A small self-supervised image encoder, trained from scratch: arch vit, norm layernorm.
Rows from block 8 of a small self-supervised image encoder, named by matrix and row number. Rows with one number belong to one neuron. Each number is 500 + 50 x the weight over its row's rms, rounded and kept within 0 to 999. All counts start at 0. Numbers have three digits each.
Before each neuron's rows are labels from the 100 images, of 14976, where the neuron reaches its highest value: "colour at peak" is the nearest of a few named colours to the mean colour under the peak. Only what is clearly more common there than usual is listed. The data: aerial photos of the United States (SatlasPretrain). In brackets: how many of the 100, against the usual share in percent.
# fc1: MLP up (model.blocks.8.mlp.fc1.weight, 1152x192), inputs 0-95
# fc2: MLP down (model.blocks.8.mlp.fc2.weight, 192x1152, transposed), outputs 0-95

colour at peak: black (39 vs 1.3)
fc1.226:432500492520547553522465484457394477468516549543484505483458540455489511372503531535526470436588454521508497511518605469459530456579521394485583502572539533597486520457391451491463478434508477491450558525492568478457548563543510480509514439506577443464450506498496557418502496493485468550
fc2.226:470498501434550457425500492513470463425527530468507505469512493387461512475583527486462455547576464547457487517498392498452525512504499509500495472483490505502477574539508517515522487511436518460477579511545336457487559457438547494446512402519543569556396402546513477504480570556525493496

colour at peak: pink (35 vs 4.2)
fc1.109:480489507465565473543548543548532442451479475500371545433492482589535554557543553529569486489419488529511401438527603493556464530515492433470549616483493530449446547570491491479435460471466509597487468481487585505532508411502417463482442499409479537501536612478535532468529474473522477506
fc2.109:500457525513431480460487488499502478533424497459498483469564509455495553494390411543538610480505539434482542497564421524476488422505461495512341488560507511504578471407534429552598574517461566546397532537459490527519479453502555601534469459453478386555594559538487417454517524491467512463

colour at peak: pink (27 vs 4.2)
fc1.427:488484463498425547484472465466520513437432459593385477466519480533535427414505553598549525544534467467464493460453528436519539459587489550568440519464553453480579532554488517535503611494491492536558562526511511548466527445446564496455555482493515463531502417559515523483448498593455477495
fc2.427:515518513488406482451499530498515511507486470464499477575531498388476487444429546595511509535433482519529475496472427531549472512509532535514450487462367508508412499461535523455513535472570516573545467453512480556447522443515416408530492476442396503537505518404546490445476531485570520540

colour at peak: grey (92 vs 56.1)
fc1.156:480528547475528448532578456484494495530408476457510450411558477516451514463502398481573515533522539512474468565479585430525522481469526385569436570520536514520615551485477485465451565522478495486569502433552566531487470523514512549477558438521592444580474478489546554375495501512604528498
fc2.156:474541456602447481461498539499508440465506543517573480534536520536524523474475443448452542505448527487470473500566421505589525418520517523536485519455377599447446528482565394539514540498546553398550491465463522526486510407518515514429500401499432450512522457458549461568467517410476547442

colour at peak: black (26 vs 1.3)
fc1.78:437502478480516518430454481526505458469455603542464513489502491476529540404553454577546509437528437518477419534502522544455499481514562474418680586487463510497512492468484481473509506493466434445469467576512607469520515543583519492480589539480528458511484512478479469556538517543605378477
fc2.78:487495506426529496474479558568457460421424574520534515500520492552469518466594478480451474562551487507512553520518544446425556602432559505352498541498488494568522604512368535546453535467380427424508543479553357423460645500464414669433499477537430515502473483543434510470513526541421524436

colour at peak: grey (89 vs 56.1)
fc1.312:456448459527518552443486505417471438403434488572486545502532477515490504511463483582526514541482443511526520441494502497535490363573425573482570537465581526484639511481511491527470523459475432412526466519493413469454512427492456480417599469443528525505542472604487552545471551519472529501
fc2.312:504531505496482499558510497483557447479509506503445521496520581472520473498531438548409489465491497459502460518506480452453473512416503478483457474483446483527373515527513688433533517556474489615472456451542548526544361576488501405589482560517458548489555567428521492530501537563598455565

colour at peak: brown (98 vs 36.1)
fc1.386:488459588460508553592512528496425487459655509557554493547514455512566501480569531472492508464558566503561454589508474501495512424508502461470515556560553505495529412421470430414542408502554505481491462496430509555511552523550483503508510457579464431463477554483507396542480514460477539558
fc2.386:493476484470501536512514517505463515485483512484524503484490483495460498536676525580481397527454469508523511491492415500446440516417488451395492526447338511544460554556558561489435570523554493530498525534560589534544498464518527484489508545496363520533504559464490542575517485477499490526

colour at peak: pink (49 vs 4.2)
fc1.340:568487474476580491447543442520486507439445448535466542418544422528590532491547477495506450496383460544418379449533580475578497556397535558459402556525433469531497517562552492466369544418493527549476420484540520491455551490478531498466432514466498503586537613561435507487517493423530549521
fc2.340:477511492513388470515466533508493517538525536481449508476513495468475499468484495459570551588515578512548495502559516550477374481503494474557452470557554531492600475445500430515552597487534556545462495493356569476481501478484506532573505442498530432523564490434469458500473479501515462515

colour at peak: grey (91 vs 56.1)
fc1.408:542531610544430512473489496602491578395555428514461547516394544515621415416463521458470512484462460435404508445504501490606456480469533515537541560476590526466473502463483615517486512460498557449478467540495523459572550486380516554513472523475478474518522481493456443585509499520500436393
fc2.408:491453486459554492621470516440527467621453569442418513496617463502442588511537484500508534503480438529538485509430483587415551488528431485530503503560452534535575452580554455483503445584408473493485519403507475495391486535513488430481481469531539555480472451479539564506489557452457567542

colour at peak: grey (89 vs 56.1)
fc1.531:495483558488543465539446564546562441586557431461469533452359589512522552477517466471511585431567504474513487506409560490511527496507448455570469458488567561533625487520462572495526494546535548468515492471382494480508487556537575531440435480475491492522517530611453498509577509483492443488
fc2.531:464524372532497519481516458499514512445491601422431469487483540613579482448551412410446471477507518416493547551469456571472506459397470497455491505538467461555514573518603399468507398537443532451465515471644503460445370571515388565490508443510416491501498456487559496522483560537471480492

colour at peak: grey (90 vs 56.1)
fc1.733:537515461515489499541497467486506530453459474504452525458511478575510477374551492464512532490445474460477525560482511470446533439499539547549600474491503519516604529568420462534465535503485387492456447487472513444486518513463513462414538528526500499465453522539494532517413543514427496491
fc2.733:530501495521609494453537500503472506445518528500436531460485505547523578492497426437483496555468481485544516535453366469435541587510484493505424398559374485525529461538522590484502432503546414581485571489469497571515466534505497434473489531531438472483533488377452580546520420463537495565

colour at peak: pink (38 vs 4.2)
fc1.713:509479465408493454501516521543436441537514489561361574433585481534449527556487497490530556525468473479526539392492508452596462483512426531460446498393470528522456482518557532466605555507494486564459494581551551486462513371424432500502513559404500466464581459560568500473474475509551471513
fc2.713:497443521424439455512529499523508540449457610453532522435474501448502493520476565577536526591461418539433490494550537510452472432526466461531496552495538536533483507585523599453462469511533478530517532485447405483445484422482538592512492432487531520441489425541612462471451518435539499523

colour at peak: pink (47 vs 4.2)
fc1.560:527449505491491443521539560543508439571452466566452515477632514494505592477487449502474575471455520505504552463487498450625534518489445488450514571352413500436489546539529514486553620505555455499483509512550551463493584463466387520512520541404519524445583494515527527494481493530514522432
fc2.560:515483531479439425509523488475498528400555490526572494447516502521517499512544467489531518532489472589459464508563553459522544427531489510591544525539633504480515572507478529473476508503545503455479510469384453522463516423512515535613519407515517525439475415536520457446497541461501515489

colour at peak: grey (95 vs 56.1)
fc1.254:479495531557494437509451560547506469535385490486423514487537424531508473531477572585545499596503576475532463579541476482547556477513490572523478452554517429513560589433462426551475475522540452499471486504509552418638623517413515539406495523493497557446418475484475480438518529541448372535
fc2.254:478515565587447431453539495487576503457490490459655517541493471524539578534467486511532496417538456515490562482485586505536445466508453404426500545486552470449467570546549528521480453458555499596508504523442469630510339622499475482502524470484529470469550560544579496479514497463511541499

colour at peak: pink (42 vs 4.2)
fc1.405:476493521496532510492608513498442450506503497526450529405513485579578553507596485529530499477423497561436369417540590516563470536424508476497434566541459506520454564522493423523416504431456564554440458512482548507535577459520476504472457554410498535560551558487499516488547438456487510515
fc2.405:513489510468446452500478522464483479535460531473500512556556489420460531503422494550533545562508522422563548495525407527461475456513496527427350464529518507480592410400515433535578578545551542527420451507443525483532464409466528514497473403479462361559583570484551463507505501452477500512

colour at peak: grey (90 vs 56.1)
fc1.121:489503413484481604543538510477521513437455434581439509515506445544540485407495541537511522571542474528552515485508591477522487391567540563559557471496620541483606510512415545569512583501463408512538508538538443471464510407486492558475562470494542439544521431579521508565461506531487407507
fc2.121:502529539485550545461511454518518524587531510492410487532496540435522471537539452524482463413421440463521467529488504425505561535473507512445407398475383436547494499565500617494538457463470539549542422495525378512476455543497529402506474494484377476463562507451460543536485558581548421542

colour at peak: grey (85 vs 56.1)
fc1.449:546473480593488424456511428485492486437518549568582538556478438521588546490509471520488507485488524547471525464524551455547461446505486480463630482551463548480591600490546450441454555431587477536479467473518540570448500518448522457514513564479531490506570610539421487428584496521443547532
fc2.449:459545589548459528477489516495473505440521430461451486430493516579540501450440418450506617479516503527497538537456537509483613513531500549578577510547455535541475442503513491505497432513453502488538464441486551512457537509479555384568478537457604482583532506573478424532474490500473524496

colour at peak: grey (88 vs 56.1)
fc1.695:492497454553436587647667421455423440465442509549471493486507376484548512516531496457535489464424457507510466521504479505592526476443566498452497472532567493384518576459440514536562533510523455582457503532466463548523460493543544550497487517358534499519600460450432469494529475533434481410
fc2.695:513526520526539532459451550525435497460512471533499522510465541480424446489546475553481500560515538494515649519488555508510452547575492528496375483581505511495490536593431473525418523535526498421497412493523513426446549418455516545512531529545506527503411629701509480507488443452456507573

colour at peak: pink (44 vs 4.2)
fc1.547:510458460485494486471512494523484408549429496596428545404596440497468536575464484511539546521451496477503513435530491463580502475473387522443482528403500510473450517541577540495552554460463475531462482553536530501469516404431448469501545517327475499478571473554547562486483494502582548512
fc2.547:512476485391360445607534488515515505445481579467473501450477497430515490482549591552523513586452477529462479492539559473466412407488479489587497527521473498542508500554515595485474479536558491552531525475447495487501501483496489586604495434508473472460528486528593405493450512452494493499

colour at peak: pink (28 vs 4.2)
fc1.463:543437457544512495463576505510539405510406462597516506439534406437457573574465527552541538470478470466481521506517432529516524522467434573481540539480529491450519542542508528526495490442465478467468528509494468461498483489478493471508573517335496542489569457513523586428504470490519552508
fc2.463:490508497391311481687523480506498489493505551483422505473486483471550461468557579512523490568468502521514470494513496418485396414452495461574495516534482485513515462513462551521531481516583508593504525478474484555505459530512447555596475480523471405505513565497561400520465491506480476465

colour at peak: grey (89 vs 56.1)
fc1.499:449444521473437481497603516513482474484456466625524530482445375586576454528500510519525481427404452498477446437486530495569512456371467512486560556522575526520519488498477407439450569461536485554459484526545504473451460454475533471517504520412545559463591575467354533451561502519501427432
fc2.499:487609488458463509466461544506491485442537487491450462418515545520515523473595521449581555560436476502524543488516573530464457499606474530434376497522467514518539452582450576494482437519466466507459473452545513549462480532511574431468541507498513611618510533640584419567483453474528587538

colour at peak: grey (93 vs 56.1)
fc1.58:551548504575571526464499493569377464496394557521468545537506473452519488518470421431522513538484504505462514468482471546518523510478454518454449517531525477528456481572493446513466480504472552478540499560483531524532532549477475455507532444485490593530479591550435478397472495511495547539
fc2.58:443477492451518450558520519579572516539502466472528522554506441565456516545464493494563434409555477466498584528462607513479484468556525534472483577491442514441486505533480484495520512473492462627476533537414352520514422451510498580437476534462471527490509543483589417488475493457500480516

colour at peak: grey (91 vs 56.1)
fc1.206:511566533496517575541554492471487534466514437569433492469506442592581451400520519520489475542406473460530469528470553502495457400484464581589537452544544518511582515592487506552517561460433468585484438511572525462453518452473467546491485521490515404520481534536552486478394516552460415477
fc2.206:504497502525562532436488469561507533541484506426399501470523520394521509527493525480504542517415432494496497502492538511563578536543509472537498393427369436482500519529547541452483426485578463500521486492491511441488522488512555362385496488486418556466587416495451508527525499533537482579

colour at peak: grey (86 vs 56.1)
fc1.657:519492473461474476380545442500511545522490473462489464446478510447570521352557505503522508450560530549533559496561528461472577417465493417509497579523538578503444529576470497483444425519418486423547546534547547497454527545509538469484411426456482388491478414454558562507505536499575429474
fc2.657:510538471557513504623508487535487475458561468535571496481487535554526509519411514421487628497480474464505441482506442425476516520545534476550491419584444479465442445532529465486512415498489497493450476468426586468402520504460551398568508514511469561525507513578472348513549500481454541513

colour at peak: pink (51 vs 4.2)
fc1.594:577470534509524436390544448517519501475434483544485503529521483569509627491519443503463537495478465534529554561512646444565537503497510482445642515492424582465493495526483478502454552486490526562530433464546532510442505515514409510479475450468506514437449512529554548504497562500529491465
fc2.594:503484564644444469522496511543505495437492496478474514508520480453526522461398443449502593475463519569487488518492599493599575498588500499666568472564603522474626580505511489470494575449532532488451511488386582521473531490540540536448519575530550465472567503556438481517563499497488543462

colour at peak: grey (86 vs 56.1)
fc1.431:480465517414473539557466507552528411528562466453430503468457544527560580520528497509526606456522505495505479438485571512567567501443449459509455535403539504524420458540447522494511499499548544449445524521384509481538544514507507472533550442484473478493461478608454454495540519499546411458
fc2.431:446499548663505495639503497489519485471467563463506513529493514570530500459434442481463447460511489436525545513456488581514486484480512443480439475595467438536453541484593519482472407527457612524486555470489588486449397440483440515535485486484437503493471538471552439498549506538413493459

colour at peak: pink (45 vs 4.2)
fc1.668:535488519465588497463521493562468534476417466491509523524527506549564573540521439504532459523446466480517488506502572474494485520357508514399575506517472550503525503526516507493483529484475444619500402473538581460445525499429458509498468513491488509504552582537474532501474489426502490506
fc2.668:487447481495498475438487495522473505500497473427321537423509494506483512470496448406495622495467499522502541505520506535470417501500455511554526496563624587452494519496526496448554526532465505513446497504426521499472483495455460553518538564478535341555512530571518420528465456520501510500

colour at peak: grey (91 vs 56.1)
fc1.130:534532513469544489508595520470468539486382514474518490454491495524506432471546435455540464503512529533494467563475522458463514485395499484463540579514547491491404523599464471533465576485444485470482572427533467459466472460531481556452472515456489444494480458487575487541369487488564385465
fc2.130:519513398556469548540491450487503506424504502505463494494513498461552518510355517456519576491521513459486488505475460483608510429595565524555457435533471529443645359548589560490506455450542421550534458508514512524484560482504543396501489529498460511490517534539556547584527537475513547483

colour at peak: black (25 vs 1.3)
fc1.536:509481488425501545450422463538465457430472567515446460509480509498510488370559538528527576498522436495467454486505581522467500491511527433449707584539495533538505518495441509464516445506491444520440529553503580423523549528560513506510569531501507410467509542465472488455532503505594445472
fc2.536:476532503424573479489485556541452458435445599569525543451526492488514583523577459529417472495613475532480549502509472486416549635460510529384524546465483544552474569477450515504495515468422440413501557503550384469444543556445408602405538455534458521554438434562474463509526512576402534506

colour at peak: pink (59 vs 4.2)
fc1.395:570501472461538449468544462531497490543422442539474496519525450502509573500535392500456498497435460474532520525491556515545543584458537527486565584519362460448549502556551481487476618496610451488491498456585505503516509507544437492485485441446560516519435503509529530519473519474498536439
fc2.395:492494540596409451567471506509510549444524509516509493490478494485518501468394485432529521497517483573485407531521562517617509439543523491659533495563587490477520536513479454448464576440533498421489470483387499437481544458529532526575515472553507507471518498523436447459534470451491526510

colour at peak: pink (41 vs 4.2)
fc1.97:563531458475609457472534498560535526475516442498449502414543438526561579486503460502493493509416457524469440518502624464566477575453525476502461594504431426514530504593483517472360597455518483534514403447546551493461542442475447496476440478435510520524483564572536510488481503447495532468
fc2.97:477512496591389485440464539496486500499470543479517500481505469495474500514438418458569554529535545500528472488557439536538479445538497487579507446541552494493638529505510401489556611451505544468431496511360487504494448472481517521514518506533503476500536529456389440454520480500553450502

colour at peak: grey (87 vs 56.1)
fc1.595:520475423454453561505510449482569536439392460573463485485492460522546474445468589542525525539585472522533509423522563464479505429595513606579540493487587519438547515543453575541513594489475479506519522534521438457464535422476523520453547451438491470529521429609489515488472478591468440523
fc2.595:511518493434475505488510509479474500561520485501447503574505476462452499522488527601509450498468467461527504513477405484445467503427515527406396465482355445540455483521443593509548504509541539549514468497542416572439473527494439384535487459481348442474546563391507547525495546550556453548

colour at peak: pink (27 vs 4.2)
fc1.359:520486451567498535498490465509448430492516492599378510420579413543490464428581452553589547546499504488514472507418429436528545498542491515463440528382519539425553492520517507537511625449511469538532503525575583567493440436485538511438529496501568457515477421495508510465478479523547549511
fc2.359:499502518511432471436512521502514506413462552502469480545491567397502470439450533525512499564489455530466447525491565532571512415559464491691486531565485536499425508531503495487447537501479516561581542444476489443451547407524515463566493492493395518539484496588614484467427502421515545488

colour at peak: brown (94 vs 36.1)
fc1.478:507447542471546503616530495490395499496582501544580452552519473521560539485595536483485528442530511447532456542568513502509534461480509481503474541518580456512474425465462433388548393510533493512494490535490484550443508534514470503509526493550431416480431595525486434502393533458481561591
fc2.478:483467501499483554518495552479452507454543512480522499481490480522493489514641502572491405498462465508515509471472487498507439508381494442408506518470377510555488561581581556503448567487546457526524550527544586501544464470522552467543522524537367535511492560437499525573536496480498482537

colour at peak: pink (27 vs 4.2)
fc1.253:496458427452444545457486517462532450447366467613464497499512442484500531546507554575532528544560448491470575479504491472488525449497471580553536565483547494485572533554511559550504564460519447430498542502504447454464524487481524471460573506371457507500551455574487549452457473516462502513
fc2.253:513509539445377478660519501498498485513500518485438516495496508442521474484509550565444487503424494489536462488478454448494400457447506468534473494533406504517398509503464611490526503512575530611523510464521501599539431530507395487605489412523434412497542599406549505516489522535525498467

colour at peak: grey (88 vs 56.1)
fc1.158:481502485549557362492532521547523461563466509529520465464583446514530559504462492495471558478544512489506499518449552472566518539489478428466449585348436424476505497520512491461441650476539405496493516503498511511485549450452388543484445500420545442477502502571546476515543501544487551459
fc2.158:517508533525421465460501541508503498488521513492581498475487479525539515459483434476557544438539485540486467502503463474573488412520486525561533473558657481502614605495508532495521485513524586484435456492416457500457445480522557492517520458537494550461504479494449388422498546478512490511

colour at peak: grey (92 vs 56.1)
fc1.675:523516593508540467614422505453496438519441419622411532519414395548475408539538520481498460460538538514520456497490512483451501541503484571549485537500538541524445402498430594489494516470495412482455575459458448478548496442610539499511550517428553492502517500487432533539518418429488472476
fc2.675:472489405515600516492516441482479485453448534469457480508477606514499530541467515415384601575432517534466507521533567548560571569465509468579463444567430484525589507529455495569552467521507442517566511511554626562507558518587455489477527572517493503507499544503459582599470588566542508460

colour at peak: grey (91 vs 56.1)
fc1.582:450444537569523483420509567443457424452370506605516480476517475521466552528392448477530500585504527500524469475500554469574499377536488543501459535531580519459590465513453501546464543533495470454522468531526447438510538493502499450489589508463520592497550523573507520525531510472511525474
fc2.582:467577411529478486511474506468520457535552503480484504507564552478558472534615448545496509418543480448473525528561475554482523415441505486555412530453486539531454477518555597426567498466408496602469474440569548540536414566510489389454482534476452475507455519510585463460474496509539527599

colour at peak: brown (66 vs 36.1)
fc1.707:573484433488497494446480422532461435512447518521409522484476492503507475407520532520505582447522488449455473503442512529530522437498572487568556542531498520511528551481462386420428514518536454487488525477437501462471495498570518437573498562534534504451366541521479453438458523550404521542
fc2.707:470433535503468497445507458459485473457500492507425498533538499462479510528465469519505407517580444444493488547481380470422519495594485544473492434475445505522538507477500513511463505497448466492448599492576522516549560488443524382460461456485473453578499497470471493448523530545500476525

colour at peak: pink (42 vs 4.2)
fc1.221:474494436477508557541527483492509411414376424585414528496547452549515495552525511559533478541431495477472428453547530517556467507436490602484439547509572494503438472508454548487495510474474489515587516512560558501454475443499529490449581505370496449546567499550464527525523476463474483520
fc2.221:519487483453413461538516487473542522511447548458400495470500525405524476452502571463488549564386511499495499512523558516465396459506464474569418510548407539488501527509545573487561583518532525585503473459534433492458554444522405512528484481478449447479596502555574510543468530481546502475

colour at peak: pink (41 vs 4.2)
fc1.235:554482505485511411535494491548557433559384462569501508488588510489518609459496452476474568450434507512492483496503559469600539562442477467428512587407403479467469517520556488471469606481529459506468512482565508492473546477457420477513481496392543495457557532540477520498512494533510537410
fc2.235:502494500529403447501511511515472521451549505526606480475482502530504464499516476459547536513542501566466454496568514504489533455519501489616512509543632506509579605495461479516521563491548506481440515479375491576463535457525542555598537450518498525473513438516444423451510530464482487475

colour at peak: black (26 vs 1.3)
fc1.447:461476465523489512418430466547489482488484570517455544447444478473527522428562427577581498450480486521496435569468568557480445504476533468391611576512433511515491523473505519459524514464513428498472429560512615441525527548600525463502580542478515493506481517493455456497548490501583392474
fc2.447:479478517431557483469488542542467481428412615507530483514538494589449528450586533442388473558568462513503553488495506435455594557450561489379542536529491519553537593531418468485435498504357418448521620496588349465463598472476424629440492440505416535535444479549502552494523523527450538452

colour at peak: grey (89 vs 56.1)
fc1.643:473468461464559485456445529509512547495450521578454505453478465460514552471439544557535527552495538465538456454561564491454503576470489517523575487509574524499571507549515462564560438534427414433520455536466492365522512578488451486430536607445520349499492535529508408496439517491531402468
fc2.643:495509531483482488514531496504499465499530485496472467495502488513469508482573449408456465452527495512488439501531455516412625450571514432553548570499492460527476576478452638546519459465528534455555527483540422483469551539507559430372518416542425496403604458526350495475524520534473416477

colour at peak: pink (61 vs 4.2)
fc1.56:589489466442580475472493472571544507461447427540472524479538425523549583502511452502489463492382434506443464474491621442596499584431537499502502589530395442538493503582524504461371573450522488525500442468557537504441548465470473450502438463434512523529475567557480491500467511441527554466
fc2.56:480515508589396468480454523509478538493495496496487509476502490512492509483473437420570540533506539528516475511573499552511453484536492448618529455550602521476605565477501417493550617468521553506458515493350535530489519513505544549540534507552530489509552522470407446452514474487519446502

colour at peak: pink (35 vs 4.2)
fc1.438:513521468460472561356606477491521557501471563473538445420531471481546515396501453455532512514479538467488487542548546459552546425440479363509464524542543522550506533511489437510452541512423561435524488468609576524449527533480494469455466482507508376496497441520542517484444523543592487497
fc2.438:489546445521596505607509536561469480465538506503456485483458533489518484533373498395444603485444506436472448497499499478507481596523550505498450428531386553513375456513469455518530400489447523419485452503456562465470446466511494457472479407494501581577510527449496435458503478422458533493

colour at peak: grey (88 vs 56.1)
fc1.287:436503410568595576541571488444498462403394450574487490546497533516491528519460496547484512529496485525533494512500539552548470376509560485472481481498505509477589482498403544538485459464473400480570477501500477422459496460538540488468583498440531511549518532519468467532549505486487467506
fc2.287:491529520507495503491510478446533510540484527470381503498533572461585470516581464464442498481416524493506480534555478458546467498446479439502425480551538494479454519537518606465552546497461541601532494495576480539515406564509473446562458521512524486491552503475582615560465504519534504587

colour at peak: pink (54 vs 4.2)
fc1.290:552469431475546465445547456526511487513379453589462551454524519520573554514543480494484485488384479507476440457558516459543541576425479563428461575481456470489421531548551523490430556433478484556490483462528529522472488464452493410523509511387517535542576531523478563479490473451539523485
fc2.290:507484502469354467610494491491524512502507535488438513467484522431500472478515547464528537581463552547493484493534545519482410437498466443638479471554519534496557540463519486516559547518559526560503521484411503514513578501520488600599503447528485422481573493481524430529457505447496475473

colour at peak: grey (88 vs 56.1)
fc1.282:500534488517517467404525496501501544526449595534499518467483421521514509447472452404513501528490555497478433521624499480577559452440500430512439525471566461519531528520439468491497546498474463452561524534553570476526553527499464502437461479486507420477460488490529551423498516473538508504
fc2.282:433534477511598482643526573526536470486566488469496514478495518544441488551370469426427528453486520422492480512508552496525429550536518490547421484495365547532411450529507518496541474500414555431450471492441522531545393481495542527492481438486442584536575502503511424463521437485441532485

colour at peak: grey (86 vs 56.1)
fc1.299:486457527526631502500497582519566423447433493498444496374491470487506470515498489490512454538449502493543462476546502479497456583504474459563562528546599512425404512540484577504514446494567476509534492489469530465511552428503469495459510523313533519521539598549545544574546503519474470486
fc2.299:510522437459435462509503417469472569541472554493528504505549470555507572501518498559469501545505515468433513464595518540454491342465497461441455560502420536536500457398617516522487460517403441500492528531660552501506479483521438550484468524473468424469518544539523435495442535538467501535

colour at peak: pink (26 vs 4.2)
fc1.452:487453449428483492433433514521496409477453528491503530530451459520551515402553532522554527516493486485530451503441533539464467554484569520437748560538433540490475495475565555458550466453525463493499424503465599427512529537542490503492547497489531438506437507466477519556530542464553378502
fc2.452:512518514503556453572516551559466478462399603516502512442548519557504497485510485440416456578553520493513544510494581520350609522457438459473465498453523484557571619557423436502410516512499435465442515533551444446427555516458439533469528438534436566523516427587475456532545541614418554445

colour at peak: pink (49 vs 4.2)
fc1.12:573491457442502427520522540523494426542459492533426578448574475532475583561470486524501575492441464479504527432520493475612499511503456486429496546353422537474444490533556501491546598505502452542441473550550554509478513424441419483480547548399524514475572493539510526467477469503536480475
fc2.12:510438530476388457523531484509493516426511556485531504418469521463493503498507532494535578581490488600421476491558534478469507409529458492588503532530573510526557524537499502476464487520546491510500519463400428509472499435507556607634483431502496491438524441550591470491469512463527506497

colour at peak: grey (93 vs 56.1)
fc1.485:528530510518602489495589480472502515461409503456491508481496467537506469519552444426523449513483585545533423620473532482484481507403493507474505546534526479495401487610468475548469634495498448528468531423539495448469456455575468552437481544463479423462510459509546537518378491471506401454
fc2.485:536513406586470547531508501466521523426502532477497503483528456435500522526347512479480591550487507457474484501452462476605501441592553541540492406508466515456703350533565590488499456465554458541561456512494493557497502478499530399445492536497455526474520520528562530569534482484524528519

colour at peak: grey (86 vs 56.1)
fc1.353:463537407491506524504582480526440444465527470549449507496493467568467528485572537467574531434417489503510282479563481522615554593493524489522424537485528526459420516492476512554578484462535588483513542499505581536536529536493533485564581520390528559521616465424546507488463440501491502422
fc2.353:529487592431446537535478547464517491446499525514451511539498509432477449470467469543465594610502557533516609495500477505501441487570484603420387515580374549487563514496439473486478563609433503454450494511518502555477471474461486528488474559521446495541471593584541493519502485425493547465

colour at peak: pink (33 vs 4.2)
fc1.497:515509530472549453487558497538492495491520473460451469389530412509541532490526459499531490489426475531473451490498611537591456576425561468483417576514451438482532555538490466464393559436517459530464422453512500464452552435474469550434440503470497511550512575535500522522518493453518548475
fc2.497:502468456561441491434493562475500488508475547493508512513536490466461541524399455491563558541563535480562505472515450513531475424537471526538455413547543507543653455434500381493542592499508553485459443510420555463493385443507564481511519486500486407521558558455443472470523475507506467530

colour at peak: black (35 vs 1.3)
fc1.281:465483511563494541432462531524453512492571477510483576424533557493525543464527352496527550474545459488443458534515537557550535521530483378444592586484485524611548530512497445425477619422442548522471428561576495454555551558489419469540547488538572534486461540428485540507524519488579532434
fc2.281:459445512427513511433468509495441534431480606475547499442512460465496503527663525594523469565452467545453527530549442390531474470447598548436478539490515530540525455486470472436552477524451463469577593501552348507406581527479511553449527596502432475510427475547443450522484524466468488527